A small image classifier, trained from scratch: 3.47M parameters, width 256.
Rows from block 2 of a small image classifier, named by matrix and row number. Rows with one number belong to one neuron. Each number is 128 + 24 x the weight over its row's rms, rounded and kept within 0 to 255. All counts start at 0. After the name is the row's rms in percent of the matrix's.
After each neuron's rows are labels from the 100 images, of 14848, where the neuron reaches its largest size: "top examples" is what is common among them; "patch colour" is the nearest of a few named colours to the mean colour under the peak. Only what is clearly more common there than usual is listed. The data: photos of plants, animals and fungi (iNaturalist). In brackets: how many of the 100.
# u: gMLP up (value half) (model.blocks.2.mixer.u.weight, 512x256), inputs 0-127
# v: gMLP up (gate half) (model.blocks.2.mixer.v.weight, 512x256), inputs 0-127
# out: gMLP down (model.blocks.2.mixer.out.weight, 256x512, transposed), outputs 0-127

u.374 126 [140 117 107 139 125 142 162 148 143 136 156 151 143 135 105  85 130 129 155 155 108 135 121 116 109 117  87 146 133 127 127 133  74 124 138 126 110 124 100 150 163 131 128 101 117 134  83 125 127 156 142 110 156 121 129 142 103 120 122 127 176  60 153 141 115 135 133 126 147 141 155 141 142 150 131 114 140 108 166 142 136 125 130 187  93 140 113 150 141 132  96  99 140 117  85 154 161 127 134 144 127 162 160 140 170 134  71 106 144 112 107 130 176 156 126 112 101 141 123 157 146 152 149 128 137 165 139  79]
v.374 098 [114 142  68 151 117 166 165 138  97 126 172 134 129 150 126  97 142 131 125 122  97 149  98 154 122 149 102 155 134  98 125 147  82 130 112 123 120 129 108 135 138 119 164 118  97 113 114 118 136 141 121 132 136 131 127 173 121 161 150 128 147  63 137 150  88 112 127 128 177 134 171 158 143 149 125 107 117 120 142 147 110 148 160 147 119 116 134 180  85 154 118 127 114 166 106 165 135  98 145 150 130 127 152 126 157 134 146 109 138 112 143 124 147 153 144 148 125 109  92 127 126 116 152 160 110 114 105 129]
out.374 115 [129  98 115 115 172 119 155 148 107 181 114 146 119 117 107 102 139  78 113 155  90 165 113 109 162 120 128 143 150 131 126 156 163 119 103  95 116 144 113 102 139 151 116 100 125 125 123 143 115 180 161 149 123 118 117 131 136 152 138 143 106 102 126  56 172 115 142 151 142 123 146 110 158 121 168 130  95 115 125 139  96 142 136 187 139 114  77  95 169  72 141 144  91 139 162 173 131 111 145 161 129 107 142 131 150 156 120  95 131  88 122 142 156 131 122  89 135 115 106 126  96 115 141 137 175 137 102 141]
top examples: phylum Arthropoda (67); class Insecta (66); order Lepidoptera (31)
patch colour: pink (29)

u.268 108 [138 117  97 133 101 175 111 139 114 108 178 152  85 114 119 114 125 138 122 134  69 135 147 119 130 119 163 150 150  90 122 142  89 125 128 103 147  82 111 159  88 107 101 118 110 123  93 158 141 116 153 158 124 112 137 139 105 116 128 124 123 115 122 104 123 119  94 158 165 138 127 132 138 152 144 119 129  92 114 123 125 133 157 126 149 114 125 154 124  75 101 125 120 142 127 127 152  80 119 196 139  99 135 132 135 133  83 128 135 122 144 112 128 117 108 151 136 133 131 138 130  91  83 117 141 132 140 121]
v.268 101 [159 104 111  91 142 113 118 104 153 126  95 134 100 117 146 100 157 112 114 134  97 141 139 136 136 130 122 133 118  95 102  90 119 103 108 131 145 127 127 119 104 150 135 117 126  62 157 160 136 148 165 209  80 133 127 138 127 108 165 149 130 149 158  67 146 131 135 170 139  80 125 134 162 126 163 158 109 130 163 100  95 115 147 135 103  92 146 156 112 134 139 127 126 153 142 122 162 145 108  79 138 141 125 142 127 135 149 104 157  64  87 140 102 102 146  99 134 125  96 110 137  92 130 141 153  85 136 135]
out.268 107 [168 169 140  91 116 110 135 123 130 170 120 133 120 123 147  92 112 183 129 157 105 128 155 111 110 126 120 147  94 137 129  93 131 114 123 152 118 100 129 120 105 147 107 181 128 133 158 148  98 125 136 138 118 127 178 198  93 111 143 139 132 118 124 179  84  96  86 146 117 152 121 159 162 143 116 157 131 147 144 144 116  95 150 158 155 124 117 160 125 160 116 119 104 131 106 167 116  91 112 128 103 158 155 150 123 156  88 135 127 153 127  99 111 119 161 118 133 158 166  94 110 140 123 145 143 148 134 118]
top examples: order Anseriformes (26); family: Anatidae (26)
patch colour: white (33); pink (30)

u.253 091 [142 136 100  91 146 157 143 107 128 146 105 148  82 114 163  88 160 112 130 158 154 158 116 145 119 149 146 140 132 147 152  89 134 101  94  98 162  92 143 149 155  93 143  88 126 131 105 105 141 121 149 136 177  83 126 145 187 107 134 104 132 119 132  77 118  85  97 135 171 153 149 146 178 139 158 116 124 100 137 136 107 152 142 146 121  86 142 108 131 146 106 109 155 127 187 131 111 126 126 108 151 143 134 160 139 112 111 108 157 122 125 177 146 142 119 136 152 121  65 145 137 139 124 176 165 136 118 111]
v.253 112 [126 119 137 120 107 177 101 165 120  84 123 116  97 169 138 105 140 135  72 116 143 123 116 127 142 121 143 119 126 154 133 156 172 120  85  83 179 146 175 120 161  68 156 155 142  75 106 183 166 114 126  97 129 120 149 133 108 145 124 109  83 137 146 161 125  95  76 146 131 114 151 157 128 111  92 121 146 126 177 108 140 148 155 140 149 138 105 135 153  98 121  98 123 175 133 111 121 109 165 132 134  95 140 175 103 130 139 102  99 141 146 128 116  97 160 178 167 129  99 115 127 141 103 145 136 115 118 170]
out.253 111 [131 126  91 127 133 114 105 135 119  80 146 135  85 143 141 157  91  88 168  81 162 120 165 149 192 132 139 132 141 102 122 141 103 157 133 123 147 131 141 130 109 132 105  82 118 150 144 115 105 114 126 100 122 158 173  85 153 127 151 111 104 156  96 138 152 144 129  95 115  87 101 123 127 160 161 168 123 158 113 114 152 115 153 116 142  90 132 119 154 151 118 132 129 129 162 149 133 124 112 196 111 166 158 152  93 116 127 140 147 122 122 189 146 119 120 132 147 109 159 143 147 193 125 169 112  97 143 125]
top examples: phylum Arthropoda (92); class Insecta (89)
patch colour: brown (53); black (25)

u.386 093 [104 126 116 113  77 104 145 124 101 151 131 146 155 138 186  92  89 104 120 163 135 160 122  96 125 131  63 115 155  58  95 112 171 165 142 117  81 146 128 136 131 167 153 137 109 125 130 136 118 127  72 100 130 141 143 157 141 147 152 141 157 110 123 143 107 165  84 136 127 150 110 125  99 142 103 109 123 125 110 155 134 141 100 147  90 157 104 117 131 147 137 117 119 138 114 122 126 147 140  70 140 113 148 117 133 144 134  94 133 145 118 153 164 162 133 121 112  96 137 135 120 142 155 122 130 140 138 112]
v.386 086 [153  97 166 120 136 132 139 131 144  93 136 162  96 109 126 178 142 137 109 107 166 105 145 149 114  97 135 174  82 184 182 147 107  95 157 139 123 146 147  84 140 120 159 132 156  93 123 118 194 147 144 131 105 129 120  96 151 115 135 101 120 132 113 141 175 144 139 129 117 113 117 157 139 109 130 159 124 177 116  79 139 108 131 116 151 110 147 137 141 101 126 152 157 110 132  98 137 131 149 110  88 117  96 134 143  86 188 146  93 121 153 130 117 123 112 109 121 122 111  88 155  98  94 121 105 105 109 122]
out.386 093 [130 124 135 114 104 113  95 149 128 150 148 157 138 121  90 122 116 139 139 131  83 116  91  86 102 172 123 130 146  91 137 157 153 147 114 100 115 151  80 125 108 159 136 121 164 136 118 109 149 115 161 152 154 116  92 147 149 104  82  69 191 107  98 108 112 159 100 181 152 120 119 131 154 130 102 118 170 111 146 109 105 118 104  80 129 149 100 113 143 140 144  76 171 133 126 133 109 143 121 181 137 108 102 121  89 123 126  86 110 156 101 103 133 120 124 150 161 155 137 161 141 124 111 116 179 152 144 128]
top examples: order Anseriformes (30); family: Anatidae (30)
patch colour: brown (54)

u.95 099 [102 129 117 137  90 109 119 149 109  80 156 123 151 145 142 122 138 110 153 135 137  95  97 147 166 126 138 123 138  87 133 130  90 105 145 100 142 111  68 121 131 108 180 113  96  73 134 142 189 118 119 139 100 115 156 111 118 126 166 160 123 136 171 166 124 112 135 175 149 104 137  91 144  79 106 124 147 109 142 134 113  78 161 144 135 101 133 119 102 134 164 151 132 103 142 135 106 107 141  76 105 133 124 142 118 161 115  91 110 140 157 107 113 118 163 129 129 103  79 140 147 103 203 186  90 123 102 140]
v.95 082 [122 144  93  79 127 103 138 137 154 120 118 156 180 101 131 101 156 130 145 154 118 151 143  96 147 132 130 152  98 116 152 119 144 130 159 135 154 119  95 136 140 155 141  81  95 130 116 113 128 187 158 111 149  97 136 118 145 115 126 105 153 143 153 157 185 162 114 167 118 105 115 106 115 140 151 142 108 125 143 144 147 110  97 128 152 127 115 132 120 194 115 123  84 142 147 129 187 101 120 103 154 159 125 164 141 144 130 176 159 114  90 128 112  95  97 119  86  91 112 149 141 138 118 115 133 128 152 120]
out.95 103 [133 126 122 140 128 131 117 144 187 141 103 174 144 140  94 120 130  91 146 114 136 139 155  97 132 138 151 127 104 109 104 139 150 136 113 132 111 143 106 122 138 112 114 147 142 133 141 176 185 147 155 126 147 157  57 147 133 168 124 101 142 152 128 131 142 116  92 120 133  88 128 116 112 147 168 166 137 110 135  98 156 175 147 142  89  95 122 118 119 107 160 116 114 137 134 143 120 154 102 107 146 156 178 107 122 131 136 112 146 105  72 144 126 117 165  89 132  94 106 125 132  98 150 109 148 157 159  84]
top examples: class Aves (97); phylum Chordata (97); order Passeriformes (55)
patch colour: cyan (30)

u.335 120 [114 125 138  96 134 155 137 139 125 130 134 118 134 177 124 128 135 128 120 111 134 119  27 156 162 141 111 112 120 161 126 118 112 137 117  77 135 106 125 108 118 119 162 106 112 116 134 137 106 110 151 126 130  97 120 124 138 110 138 151 118 137 151 145 110 137 128 118 201 143 125 150 152 124 107 149 131 140 135 153  93 120 185 152 135 102 142 137 110 129 138  99 138  77 117 196 143 128 137 105 116 120 114 131 149 127 140 126 124 125 141 129 139 120 129 117 149 121  78 173 128 137 149 255 114 119  82 136]
v.335 159 [124 108 163 168 110  80 160 138 146  88 138 112 162 127 108 166 131 164 122 126 129 143 146 109 143 141 121 102 104 104 100 138 127 119 112 173 111 108 105 118 135 160 144 168 154 103 148 158 129 150  91 119  95 182 126 137  62 137 170 130  99 162 174 170 139 103 150 114 101  96 143 127 107  91  98 134  66 144 116  98 149 122 125 134  97 145  85 160  85 133 115  99  80 136 146 115 166 140 128 134 128 122 111 116  98 155 140  88 108 102 117  89  98  89 156 116 133 100 135 102  78 126 126  98  98 106 126 149]
out.335 092 [139 143 128 135 158 141  99 101 108  93 117 115 103 122  63 152 126  87 114 119 141 121 141 137 138 139 115  95 111  86  69 136 154 148 125 125 145 154 102 110 154 109  98 119 121 110 123 166 141 185 105 131 116 145 124 129  93 148 138  70 123 173 141 151 102 120 132  92  96 125 148 164  91 124 149 136 123 143 144 131 163 135 114  75 135 136 125 114 160 115 180 117 109 141 136 130 163 152 133 195 132 160 164 111  70 154 145 125 136 116  68 109 104 130 142 113 143 123 143  95 134 200 156 132 138 158 191 113]
top examples: class Aves (98); phylum Chordata (98); order Accipitriformes (27)
patch colour: pink (44); white (39)

u.445 077 [145 153 149 130 146 120 131 116 139 121 104 162 101 134 126 122 118 116  79 119 103 146 106 136  74 135 109 105 124 123 140  91 133 100 113 116 148 128 110 128 124 143 150 136 148 110  85 166 129 127 122 187 102  91 147  84 115 112 134 160 124  68  98 146 101 118 111 139 160 113 124 125 131 132  99 141 139 128 135 119 126 118 213 156 146 147 132 130 159  79 151  93 104 110  57 130 160 134  76 148 114 122 133 140  93 123 136 127 151 129 127  94 158 103 130 150  87 129 107 135 144  84 133 140 108 123 148 107]
v.445 091 [159 145 132 127 123 143 101 144 167 132 100 139 143 150 132  93 136 132  57 117 112 138 139  94 106 115 138  65  89 139 133 125 139 103 118 120 142 144 112  73 131 114 157 148 157 103  83 124 150 141  96 101 147  94 136 139 108 138 119 129 102 138 163 145  90 128  71 140 119 124 117 112 114 134 107 164 150 126 120  98 172 175 135 112 149 140 130 159 166 144 131  84 144 130  70  99 102 142 157 103 124 144 113 134 148 105 141 137 125 136  85 136 139 115 176 151 128 117 126 111 110 100 187 118 145 146 143 112]
out.445 099 [101 104 121 130 105 133 130 164 131 120 122 119 110 102 120 120 134 135 112 139 164  82 135  80 143  96 135 131 130 143  71 129 112 186 158 125 167 144 154 166 103 146 134 156 149 115  89 107  73 100 165  74  94 132 123 137  90 100 111 118 123 141 133  88 144 150 165  75 138 127 154  82  72 100 106 125 147 109 144 113 137 126 139  81 150 107 125 109 133 167  83 112 130 163 131 132 118 126 164 123 136 152 136 108 161 163 103 104 103 151 142  70 136 104  93 141 125  99 134 115 156 126 120 160 101 124 141 137]
top examples: phylum Arthropoda (64); class Insecta (61)
patch colour: white (47); yellow (31)

u.509 099 [159 114 168 146 177 118 174 118 117 142 132 139 142 159 152 102 145 205 140 141 149  97  86 121 135 129 148 106 164 151 140 128 139 165  88 159 151 108 135 164 164 145 126 107 134 160 143 116 133 136 150 146 143 134 127 120 129 129 157  99 127 130 162 191 110  96 146 118 189 126  96 134 152 129 118 127 117 132 128 130  84 110 172 170 121 100 157 147 128 142 136 102 161  86 131 145 110 118 115 112  94 152 138 149 123 120 131 130 134 144 123  99 123 117 101 164 152 123  75 170 107 142 133 193  92 106 120 118]
v.509 126 [138 123 150 111 129 120 166 128 108  96 139 123 144 193 127 121 161 197 109 133 140 111  67 115 171 128 160  99 114 145 100 117 126 145  86 139 129 109 112 154 161 151 130 136 129 125 145 137 123 100 122  97 116 159 121 126 115 134 168 126 104 141 189 199 130 113 166  88 159 131 153 132  97 109 112 123 128 130 142 107 118  98 114 177 100 110 147 172 119  78 134 103 123 106 145 164 166 132 147 132 125 141 136 141 155 157 138 109 126 127 122 132 122 115 138 172 174  85  65 155  97 144 150 169  92 103 124 153]
out.509 105 [124 133 140 156 135  95 192 119 116 107 124 139 163 130  97 131 127 131 110 128 144 106 137 113 111 105 102 125 135 122 160 145 118 139  86 134 132 106  95 168 130 146 177 128 111 124 178 133  68 115 109 156 108 146 176 132 119 176 120 104 110 115  80 173  86  98  93 136 112 158 128 125 107 150 120 119 144 143 131 139 170  86 114 103 107 121 120  88 184 127 127 133 128 148 138 119 179 125 149 166 139 168 196 137  76 149 143  74 172 137 104 162 134 124 118 137 109 107 190 111 163 143 141 104 121 135 117 126]
top examples: phylum Chordata (92); class Aves (91)
patch colour: grey (99)

u.46 098 [ 98 108 132 111 126 130 159 116 117  88 141 141 140 126 116  82 151 124 120 134 134  99 120 115 155 116 174 150 128 123 165 149 126 135 149  93 144 131  94 129  70 160 150 136 128 103 138 144 157 116 129 118 112 137 135 138 110 131  96 119 112 114 185 152 136 112 175 191 159 108 132  91 122 116 145  95 148 102 144 103  70 143 136 171 122 131 158 142 131 130  77 108 108 152 161 149 155 101 156 107 153 134 140 144  77 132 117  67 121 113 112 114 147 115 113 163 154 125  11 121 126 120 114 221 136 102 107 140]
v.46 111 [102 140 158 101 126 127 139 122 122  85 107 136 123 154 161  86 169 136 151 117 191  86 118 106 147 110 146  86 124 125 122 109 132  85 137  94 114 139 139 110 122 189 147 123 110 131 155 150 180 147 121 128 114 160 132 104 127 151 134  88 127 128 173 109 137 108 151 158 134 148 157  98 119  86 153 118 161  77  85 118 111 118 130 127 135 113 140 147  94 121 118 108 129 123 151 135 169 104 155 140 155  73 158 134  74 131 115  85 152 150 105  85 127 107  82 161 147 145  69 105 187 116 130 154 139 106 139 140]
out.46 099 [128 137 154 106 104 128 135 134 100 139 131 142 149 147 118 112 112  81 158 128 150 113 143 101 125 132 130 108  68  85 109 140 175 153 128  99 143 136 136  99 169 139 167 127 105 136  92 106 116 108 137 122  96 131 148 183 112 125 140 120 120 155 145 124 145 165 134 124 133 107 133 143 140 105 106 151  84  99 152 107 150 142 112 129 144  69 103 116  61 126 154 109 119 123 154 142 157 137 113 163  60 135 148 113 111 134 119 112 130 122 126 133 106 140 178  92 120 146 136 114 125 183 106 178 135 113 138 164]
top examples: phylum Arthropoda (65); class Insecta (59)
patch colour: brown (54)

u.486 104 [101 115  84 119 154 175 128 132  75 118 138  90 105 135 101 158 171 115 142 117  83 148  94 136 171 150 165 129 148 146 130 151 111 168 114  94  92 120  91 123  75 134 141 117  94 108 152 117 137 131 163 141 118 146 115 143 172 152  90 102 124 116 160 146 109 166 148 155 146 159 165  88 129 127 119 134 108 105 129 170  73 124 144 195  95  75 161 133 101 119  94 128 105 147 149 162 111 135 124 123 132 131 123 157 143 128 135 115 166 120 121 145 136 140 121 124 152 157  80 164 116  98 123 199 130 114  93 139]
v.486 117 [104 117  99  88 166 160  89 169  90  92  77  97  63 165  88 137 184 110 142 132 109 107 124 141 166 100 168 110 115 117 110 147 129 109 131 107 116 142 106  93 144 110 131 121 105 129 162 130 167 115 107 144 104 136 127  80 179 164  99  76 121 134 171  98 174 153 146 150 128 156 154  97 132 127 150 120 158  83 147 149 116 134 131 125  90  75 120 140 100 122 130 131 163 134 143 147 120 137 130 138 101  82 152 136 139 119 116 134 182 143 113 100 118 132 120 120 155 164  96 145 167 155 104 146 157 122 109 139]
out.486 104 [191 117 126 159 168 152 106 100 131 126 117 110 168 129  69 143 148 137 125 127 115 183 118 142 135 115 122 181  75 115 108 100 130  96 141 117 115 132 137 130 148 107 105 133 148 144 127 148 119  78 113 113 136 121 151 120  69 124 134 146 167 133 119 132 133  95 172 116 136 139 134 138 135  78 112 164 104 130  92 106 134 118 131  96 135 138  58 131 128 162 155 167 125 170 107 122 223 193 163 117 118  71 127  79 133 138 126 153 145 108 154 139  78 143 149 127 139 105 105 107 150 153 122 111 112 145 159 136]
top examples: phylum Arthropoda (74); class Insecta (71)
patch colour: grey (80)

u.376 102 [ 99  80 145  87 144 111 121 125 103 178 132 120  97 120 143 155 128 132 128 122 166 134  95 143 156 116 131 154 124 113 126 114 155 123 113 131 183 121 131 145 118 131 133 121 149 129 141 134 138 151  95 108  91 153 147 137 140  77 120 164 155 127 122 122 128 141 127 102 151 137  86 169 132 152 126 111  93 148 130 140  95 111 124 107 180 147 102 116 112 130 115 132 161 123 124 141 141 115  96 101 128 149  66 119 104 135 130 127  73 178 148 164 115 152 134 110 119  94 127 106 137 158 132 139 110 120 125 134]
v.376 091 [ 96 147  96 161  95 177 142 104  94 131 124 141 147 128 131 136  99 104  77 113  83 169 148 123  95 138 124 101 125 120 162 162 107 123 158 126 107 107 141  94 116 114 113 139 131 142 122  91 144 120 154 109 116  82 125 129 134 173 125 142 112 140 149 148  84 149 101 174 108 106 137  94 122 130 136 156 156 113 134 137 137 165 108  89 133 129 130 132 109 139 144 129 111 174 103 138  91 173 132 113 138 153 170 163 163 136 145 136 133 118 123 115 150 117 135 159 141 155 145 148  85  87 147 115 170 142 128 135]
out.376 097 [ 78 103 156 112 130  99 112 117 154  87 110 115 134 130 109 149 100 110  96 132 118 102  99 156 125 146 131 134 151 128 149 132  94 105 108 133 146 150  85 169  77 121 165 166 144 166 128 143 107 133 100 131 138 150 156 178 153 113 139 110 171 113 157 127 128 137 139 122 145 147 111 151 127 145 100 107 160 108 112 146 113  85  66 138 140 174 122 160 114 139 111 125 173 144 151 141 152 102 112 157 107 128 165 137 146 181  74 115 136 168 154 129 112 140  93  99 109 138 123 131 126 177 133 131 135 176 169 125]
top examples: class Insecta (61); phylum Arthropoda (61)
patch colour: brown (54); black (25)

u.190 090 [122 134 156  84 129 127 169  84 147 156 145 165 164  87 130 145 139 146  98 137 160 112 126 140 121 105 109 111 131 128 113 131 141 116 126 141 163 135 166 115 113 128 106 119 123 171 107 103 117 132 133 128 141 129 147 130 127 135 135 147 159 115 131 130 120 158 107 155 135 120 104 111 166 160 141  79 107 174 140 125 130 148 151 109 104 120 147 161 117 157 133  82 139  83 131 132 136 143  92 138 141 157  99 101 114 129 160 142  62  77 116 115 144 134 126  90  96 160 107 122 113 117 129 136 104 150 111  83]
v.190 093 [105 150 165  77 119 100 137  95 152 148 168 149 147 101 160 155 155 163 138 164 138 144 133 125 126 106 112 104 146 102 113 151 110  92 124 124 130 127 115 108 149 136 120  52 139 142 117 112  92 153 108 145 159 153 124 119 111 113 151 134 150 133 156 109 151 155 140 111 140 114  92  82 153 163 158 101  75 164  87 127 121 119 132 106 137 110 108 172  85 164 153  92 132  92 175 133 152 122  94 121 172 167  73 136 119 133 114 129  95 115 100 110 114 127 153 118  92 133 115 125 131 107 161 128 107 135 142  87]
out.190 094 [123 120  98 137 155 129  81 133 135 129 153 100 130 131  91 122 111  55 133 157 117 148  91  96 186 147 102 106 109 101  72 121 136 133 103 169 121  98 118 135 163 160 149 103  79 107 151 135 109 156 110 179 159 130 162 137 114 128 129 137 112 142  89 105 110 113 109  75 171 112  98 124 107  79 107 132  80 159 142 150 106 105 164  91 120 101 149  79 109 111 117 148 124 136 148 131 130 139 150 108 172 113 136 118 132 146 135 109 150 153  91 159 116 125 118 159 133 147 119 137 123 156 132 113 149  97 173 167]
top examples: phylum Chordata (94); class Aves (92); order Passeriformes (55)
patch colour: grey (80)

u.126 112 [135 150 152 147  94 125 131 117 180 121 107 176 158 130 118 137 145 130 110 149  86 134 132 122 106  97 106  83 134 110  99  74 131 126 106 134 140 118 150  68 114 130 149 142 143 103 100 134 157 160 127 144 111 148 103 116 137 143 140 116 126 132 131 164 123 134  69 132 123 113 115 111 150 156 131 108  84 135 144 113 156 125 135 139 142 156 115 147 117 113 175 109 105  86 113 117 140 125  94 124 108 185 142 162 148 119 138 145  95 101 101 141 128  99 132 130 111 102 130 154  77  97 126 131 126 143 147  95]
v.126 076 [ 79 177 124 119 102 125 146  79 149 121 140 153 170 162 147 155 110 134  99 150 124 172 124 130 102  99 106 115 112  96 105  99 122 136 103 147 163 115 153 108 128 142 149 131 139 137  83 111 151 149 130 150 112 162 117 116 109 128 147 138 121 124 156 156 127 148 134 159 152 111  94 131 123 129 154 106  92 158  87 122 129 145 174 125  82 148 112 168 118 138 124  77 117  76 142 121 146  87 121 153 137 113 139 143 153 118 122  74 125 104 110 141 164 105 124 130  84 104 115 128 119 111 124 144 138 147 140  89]
out.126 106 [140  82 103  94 155  99 116 163 121 163 163 126  85 156 150 127 120 122 118 118  92 146 122 148 103 112 155 140 140 145  68 167 128 130 141 138 115 125 134 164 102 168 107 145 124 125 123 132 151 115 140 133 174 121 140 118 159  92 136 116 137 113  94  87 129 128  72  91 127 147 143 120 150 133 129 103 143 111 134 144 155 129 103 106 144 109 136 146 143 115  95 112 116 171 100 144 124 138 128 112  83 179 106 111 148 159 144 150 107 171 139 179 125 162 133 109 106 166 115 138 106  76  94 138 118 109 159 146]
top examples: phylum Chordata (92); class Aves (89); order Anseriformes (34); family: Anatidae (34)
patch colour: grey (78)

u.288 094 [114 125 152 137 117 123 167 129 152  81 158 141 130 146 127 113  98 142 128 142 162 119 129  96  98 121  96 119 140  93 139 121 117 169 119 140 118 143 154 126 117 147 146 114 144  94 116 107 108 156 129 211 145  74 110 153 105  90 121 170 153 125 188 129 136 131 162 171 150 139 139 133 120  96 100 111 134 137 104 112  90 156 158 134 113 130 125 128 160 172 101  82 132 110 119 126 105 118 177 114 125 162 101 115 100 110 144 126 119  88 120 101 175 131 106 131 102 105 113 113 115 128 154 145 119 125 154  90]
v.288 097 [151 118 153 138 123  98 140 101 156 118  96 117 144 121  79 143 117 133 126 140 112 169 123 124 126 135 135 133 145 149 129 107 126 127 120 115 191 122 121 136 135 115 117 151 137  97 114 159  81  96 132  87  99 128 159  89  88 125 113 142 101 163 126 165 153 121 139 149 140  99 132  88 132 170 116 102 110 198 174 112 150  96 126 149  96 133 129 116 158  80 174  92  64 175 165 115 138 145 109 137 114 141 141 123  87 108  97 153 113 140 113 173 105  95 144  97 131 100 109 137 106  85 152 124 173 104 151 127]
out.288 102 [104 104 133 162 120 143 139 131 141 178 148  75 143  70 138 105  91 143 125 134  87 140 137 152 147 120 106  96 166 156 180 129 158 153 178  71 108 110 156 159 129 117 122 141 146 127 105 123 158  99  98 114 104 158 139  87 164 146  87 101 137 103 117 157 125 144 105 149 136 146 118 183 105 143 150 158 120 111  95 113 132 133 184 108 156 111 106 127 144 114 116 118 117 139 146  85 157  90 104 145 123 121 126 178 147 156 120 140 105 131 159 162  99 105 133 122 139 166 137 105 128 122  99 142 148 125  85 150]
top examples: class: Aves (87); order Charadriiformes (30); order Anseriformes (26); family: Anatidae (26)
patch colour: grey (78)

u.344 103 [128 109 104  98 127 111 177  86 119 155 154  93 120 156 144 164 133 164 128 137 144 132 122 114 140 148 120 121 169 123 172 118 124 135  80 117 136 108 135 140 126 111 118 117  77 136 113 110 122 115 142 147  93 121 145 165 134 119 138 184 165 126 140 109 111 152 157 194 168 131 105 149 137 133 102 115 117 144 126 114 115  77 170 131 141  97 131 122 107  99 145  60 146 126 148 124 106 114  88 129 135 148 128 107  95 120 116 105  94 118 137 104 142 118 104 126 119 133  54 119 113 120 175 181 104 123 117  81]
v.344 136 [131 120 157  98 100 123 131 132 169 111 134 121 145 122  99 144 112 163 155 140 148  99 151 109 131  92 124  85 127  76 122 119 134 113  98 117 121 145 111 105 152 156 121 118 150 138 100 114 123 188 127 134 108 171 116  90 112 153 138 106 130 133 164 124 122 164 138 150 124 133 117 118 124 171 159  94  96 116 103 105 139 120 118 131 124 146 108 133 109 138 122  98 138 109 139 103 151 113  75 154 173 161 138 174 159 146  72 138  84 101  98 101 127  96 114 140 139 113 133 119 136 110 110 110 133 142 159  87]
out.344 105 [177 165 134 108 141 151 118 167 122 159 105 125 128 114 121 118 105 141 130 144 140  87 130 148 114 111 117 156 137 126 132 124 135 117  96 165 111 176 112 141 128 150 135  89 100 141 125 166 117 127 109 105 161 154 142  72  89 107 142 131 155 161 129 164 115 106 142 106 114 125 121 122 114 127 137 100  94 107 145  90 121 144 118  85 114 150 102 113 144 174 146  86 179 152 117 137 129 150 182 146  77 133 196 124 113 163 137 148 128  95  98 112 138 163 119  91 139 128 117 140 135 104 135 134 172 165  88  99]
top examples: phylum Chordata (98); class Aves (95); order Anseriformes (37); family: Anatidae (37)
patch colour: grey (95)

u.342 099 [109 122 121 149 122 125 151  97  82 146 156 147 122 116 143 108 148 135  91 159 169 155 116 143 150 136 150 131 131 131 165 127 102  96 103 159  92  77 138 168 140 137  87 120  86 144 117 103 162  83 127 118 154 114 181 155 125 136  74 153 116 141 137 154 133  64 123 177 149  90 129 101 126  87 113 114  98 142 122 115 134 120 154 136 123 113 128 134 125 111 120 120 117 159 156 153 109 129 139 149 147 135 123 102  99 115 146  90 132 151 130 123 132 141 100 160 119 139  69 145  87 174 132 147 108 130 105 131]
v.342 111 [146 133 132 114 132 115 148 130  99 168 124 168 102 119 152 104 156 152 101 118 145 157 135 114 144 136 124 109 121 162 162 129  97  95 109 138 126  94 117 146 146 122 104 103 129 151 113 106 170  73 167 126 155  70 143 167 129 163 116 167 128 131 134 105 117  90 121 172 126 108 107  71 108 137 124  92 158 120 145 138 142 102 113 142 148 113 183 134 121 106 156 110 135 121 130 138 137 125 126 165 138 182 140 104 114 121 112 127 117 108 104 113 139 128 110 181 104 144  80 147 103 135 158 126  99 147 137  92]
out.342 109 [151  77  97 123 153 136 161 111 131 140 106 195 119 123 179 155 160  89 149 139 188 115 124 138 116 109 131 141  93 147 119 152 122 137 141 117 135 156 126 166 145 162 140 107 140  96 132 101 153 148 137  94 114 128 111 115 112 125 153 143 156 106 106 169 130 106 173 158 115 108 108 130 122 167 149  85  92 119 186  70 131  63 166 131 127 119  96 168 114 142 131 133 144 119 150 166 118 133 117 142 143  97 148 129 118 141 104 136 106 128 127 161 165 130 156 118  95 147  90 131 103 147 136 138 182 108 136 101]
top examples: class: Aves (98); order Charadriiformes (39); order Anseriformes (33); family: Anatidae (33)
patch colour: grey (93)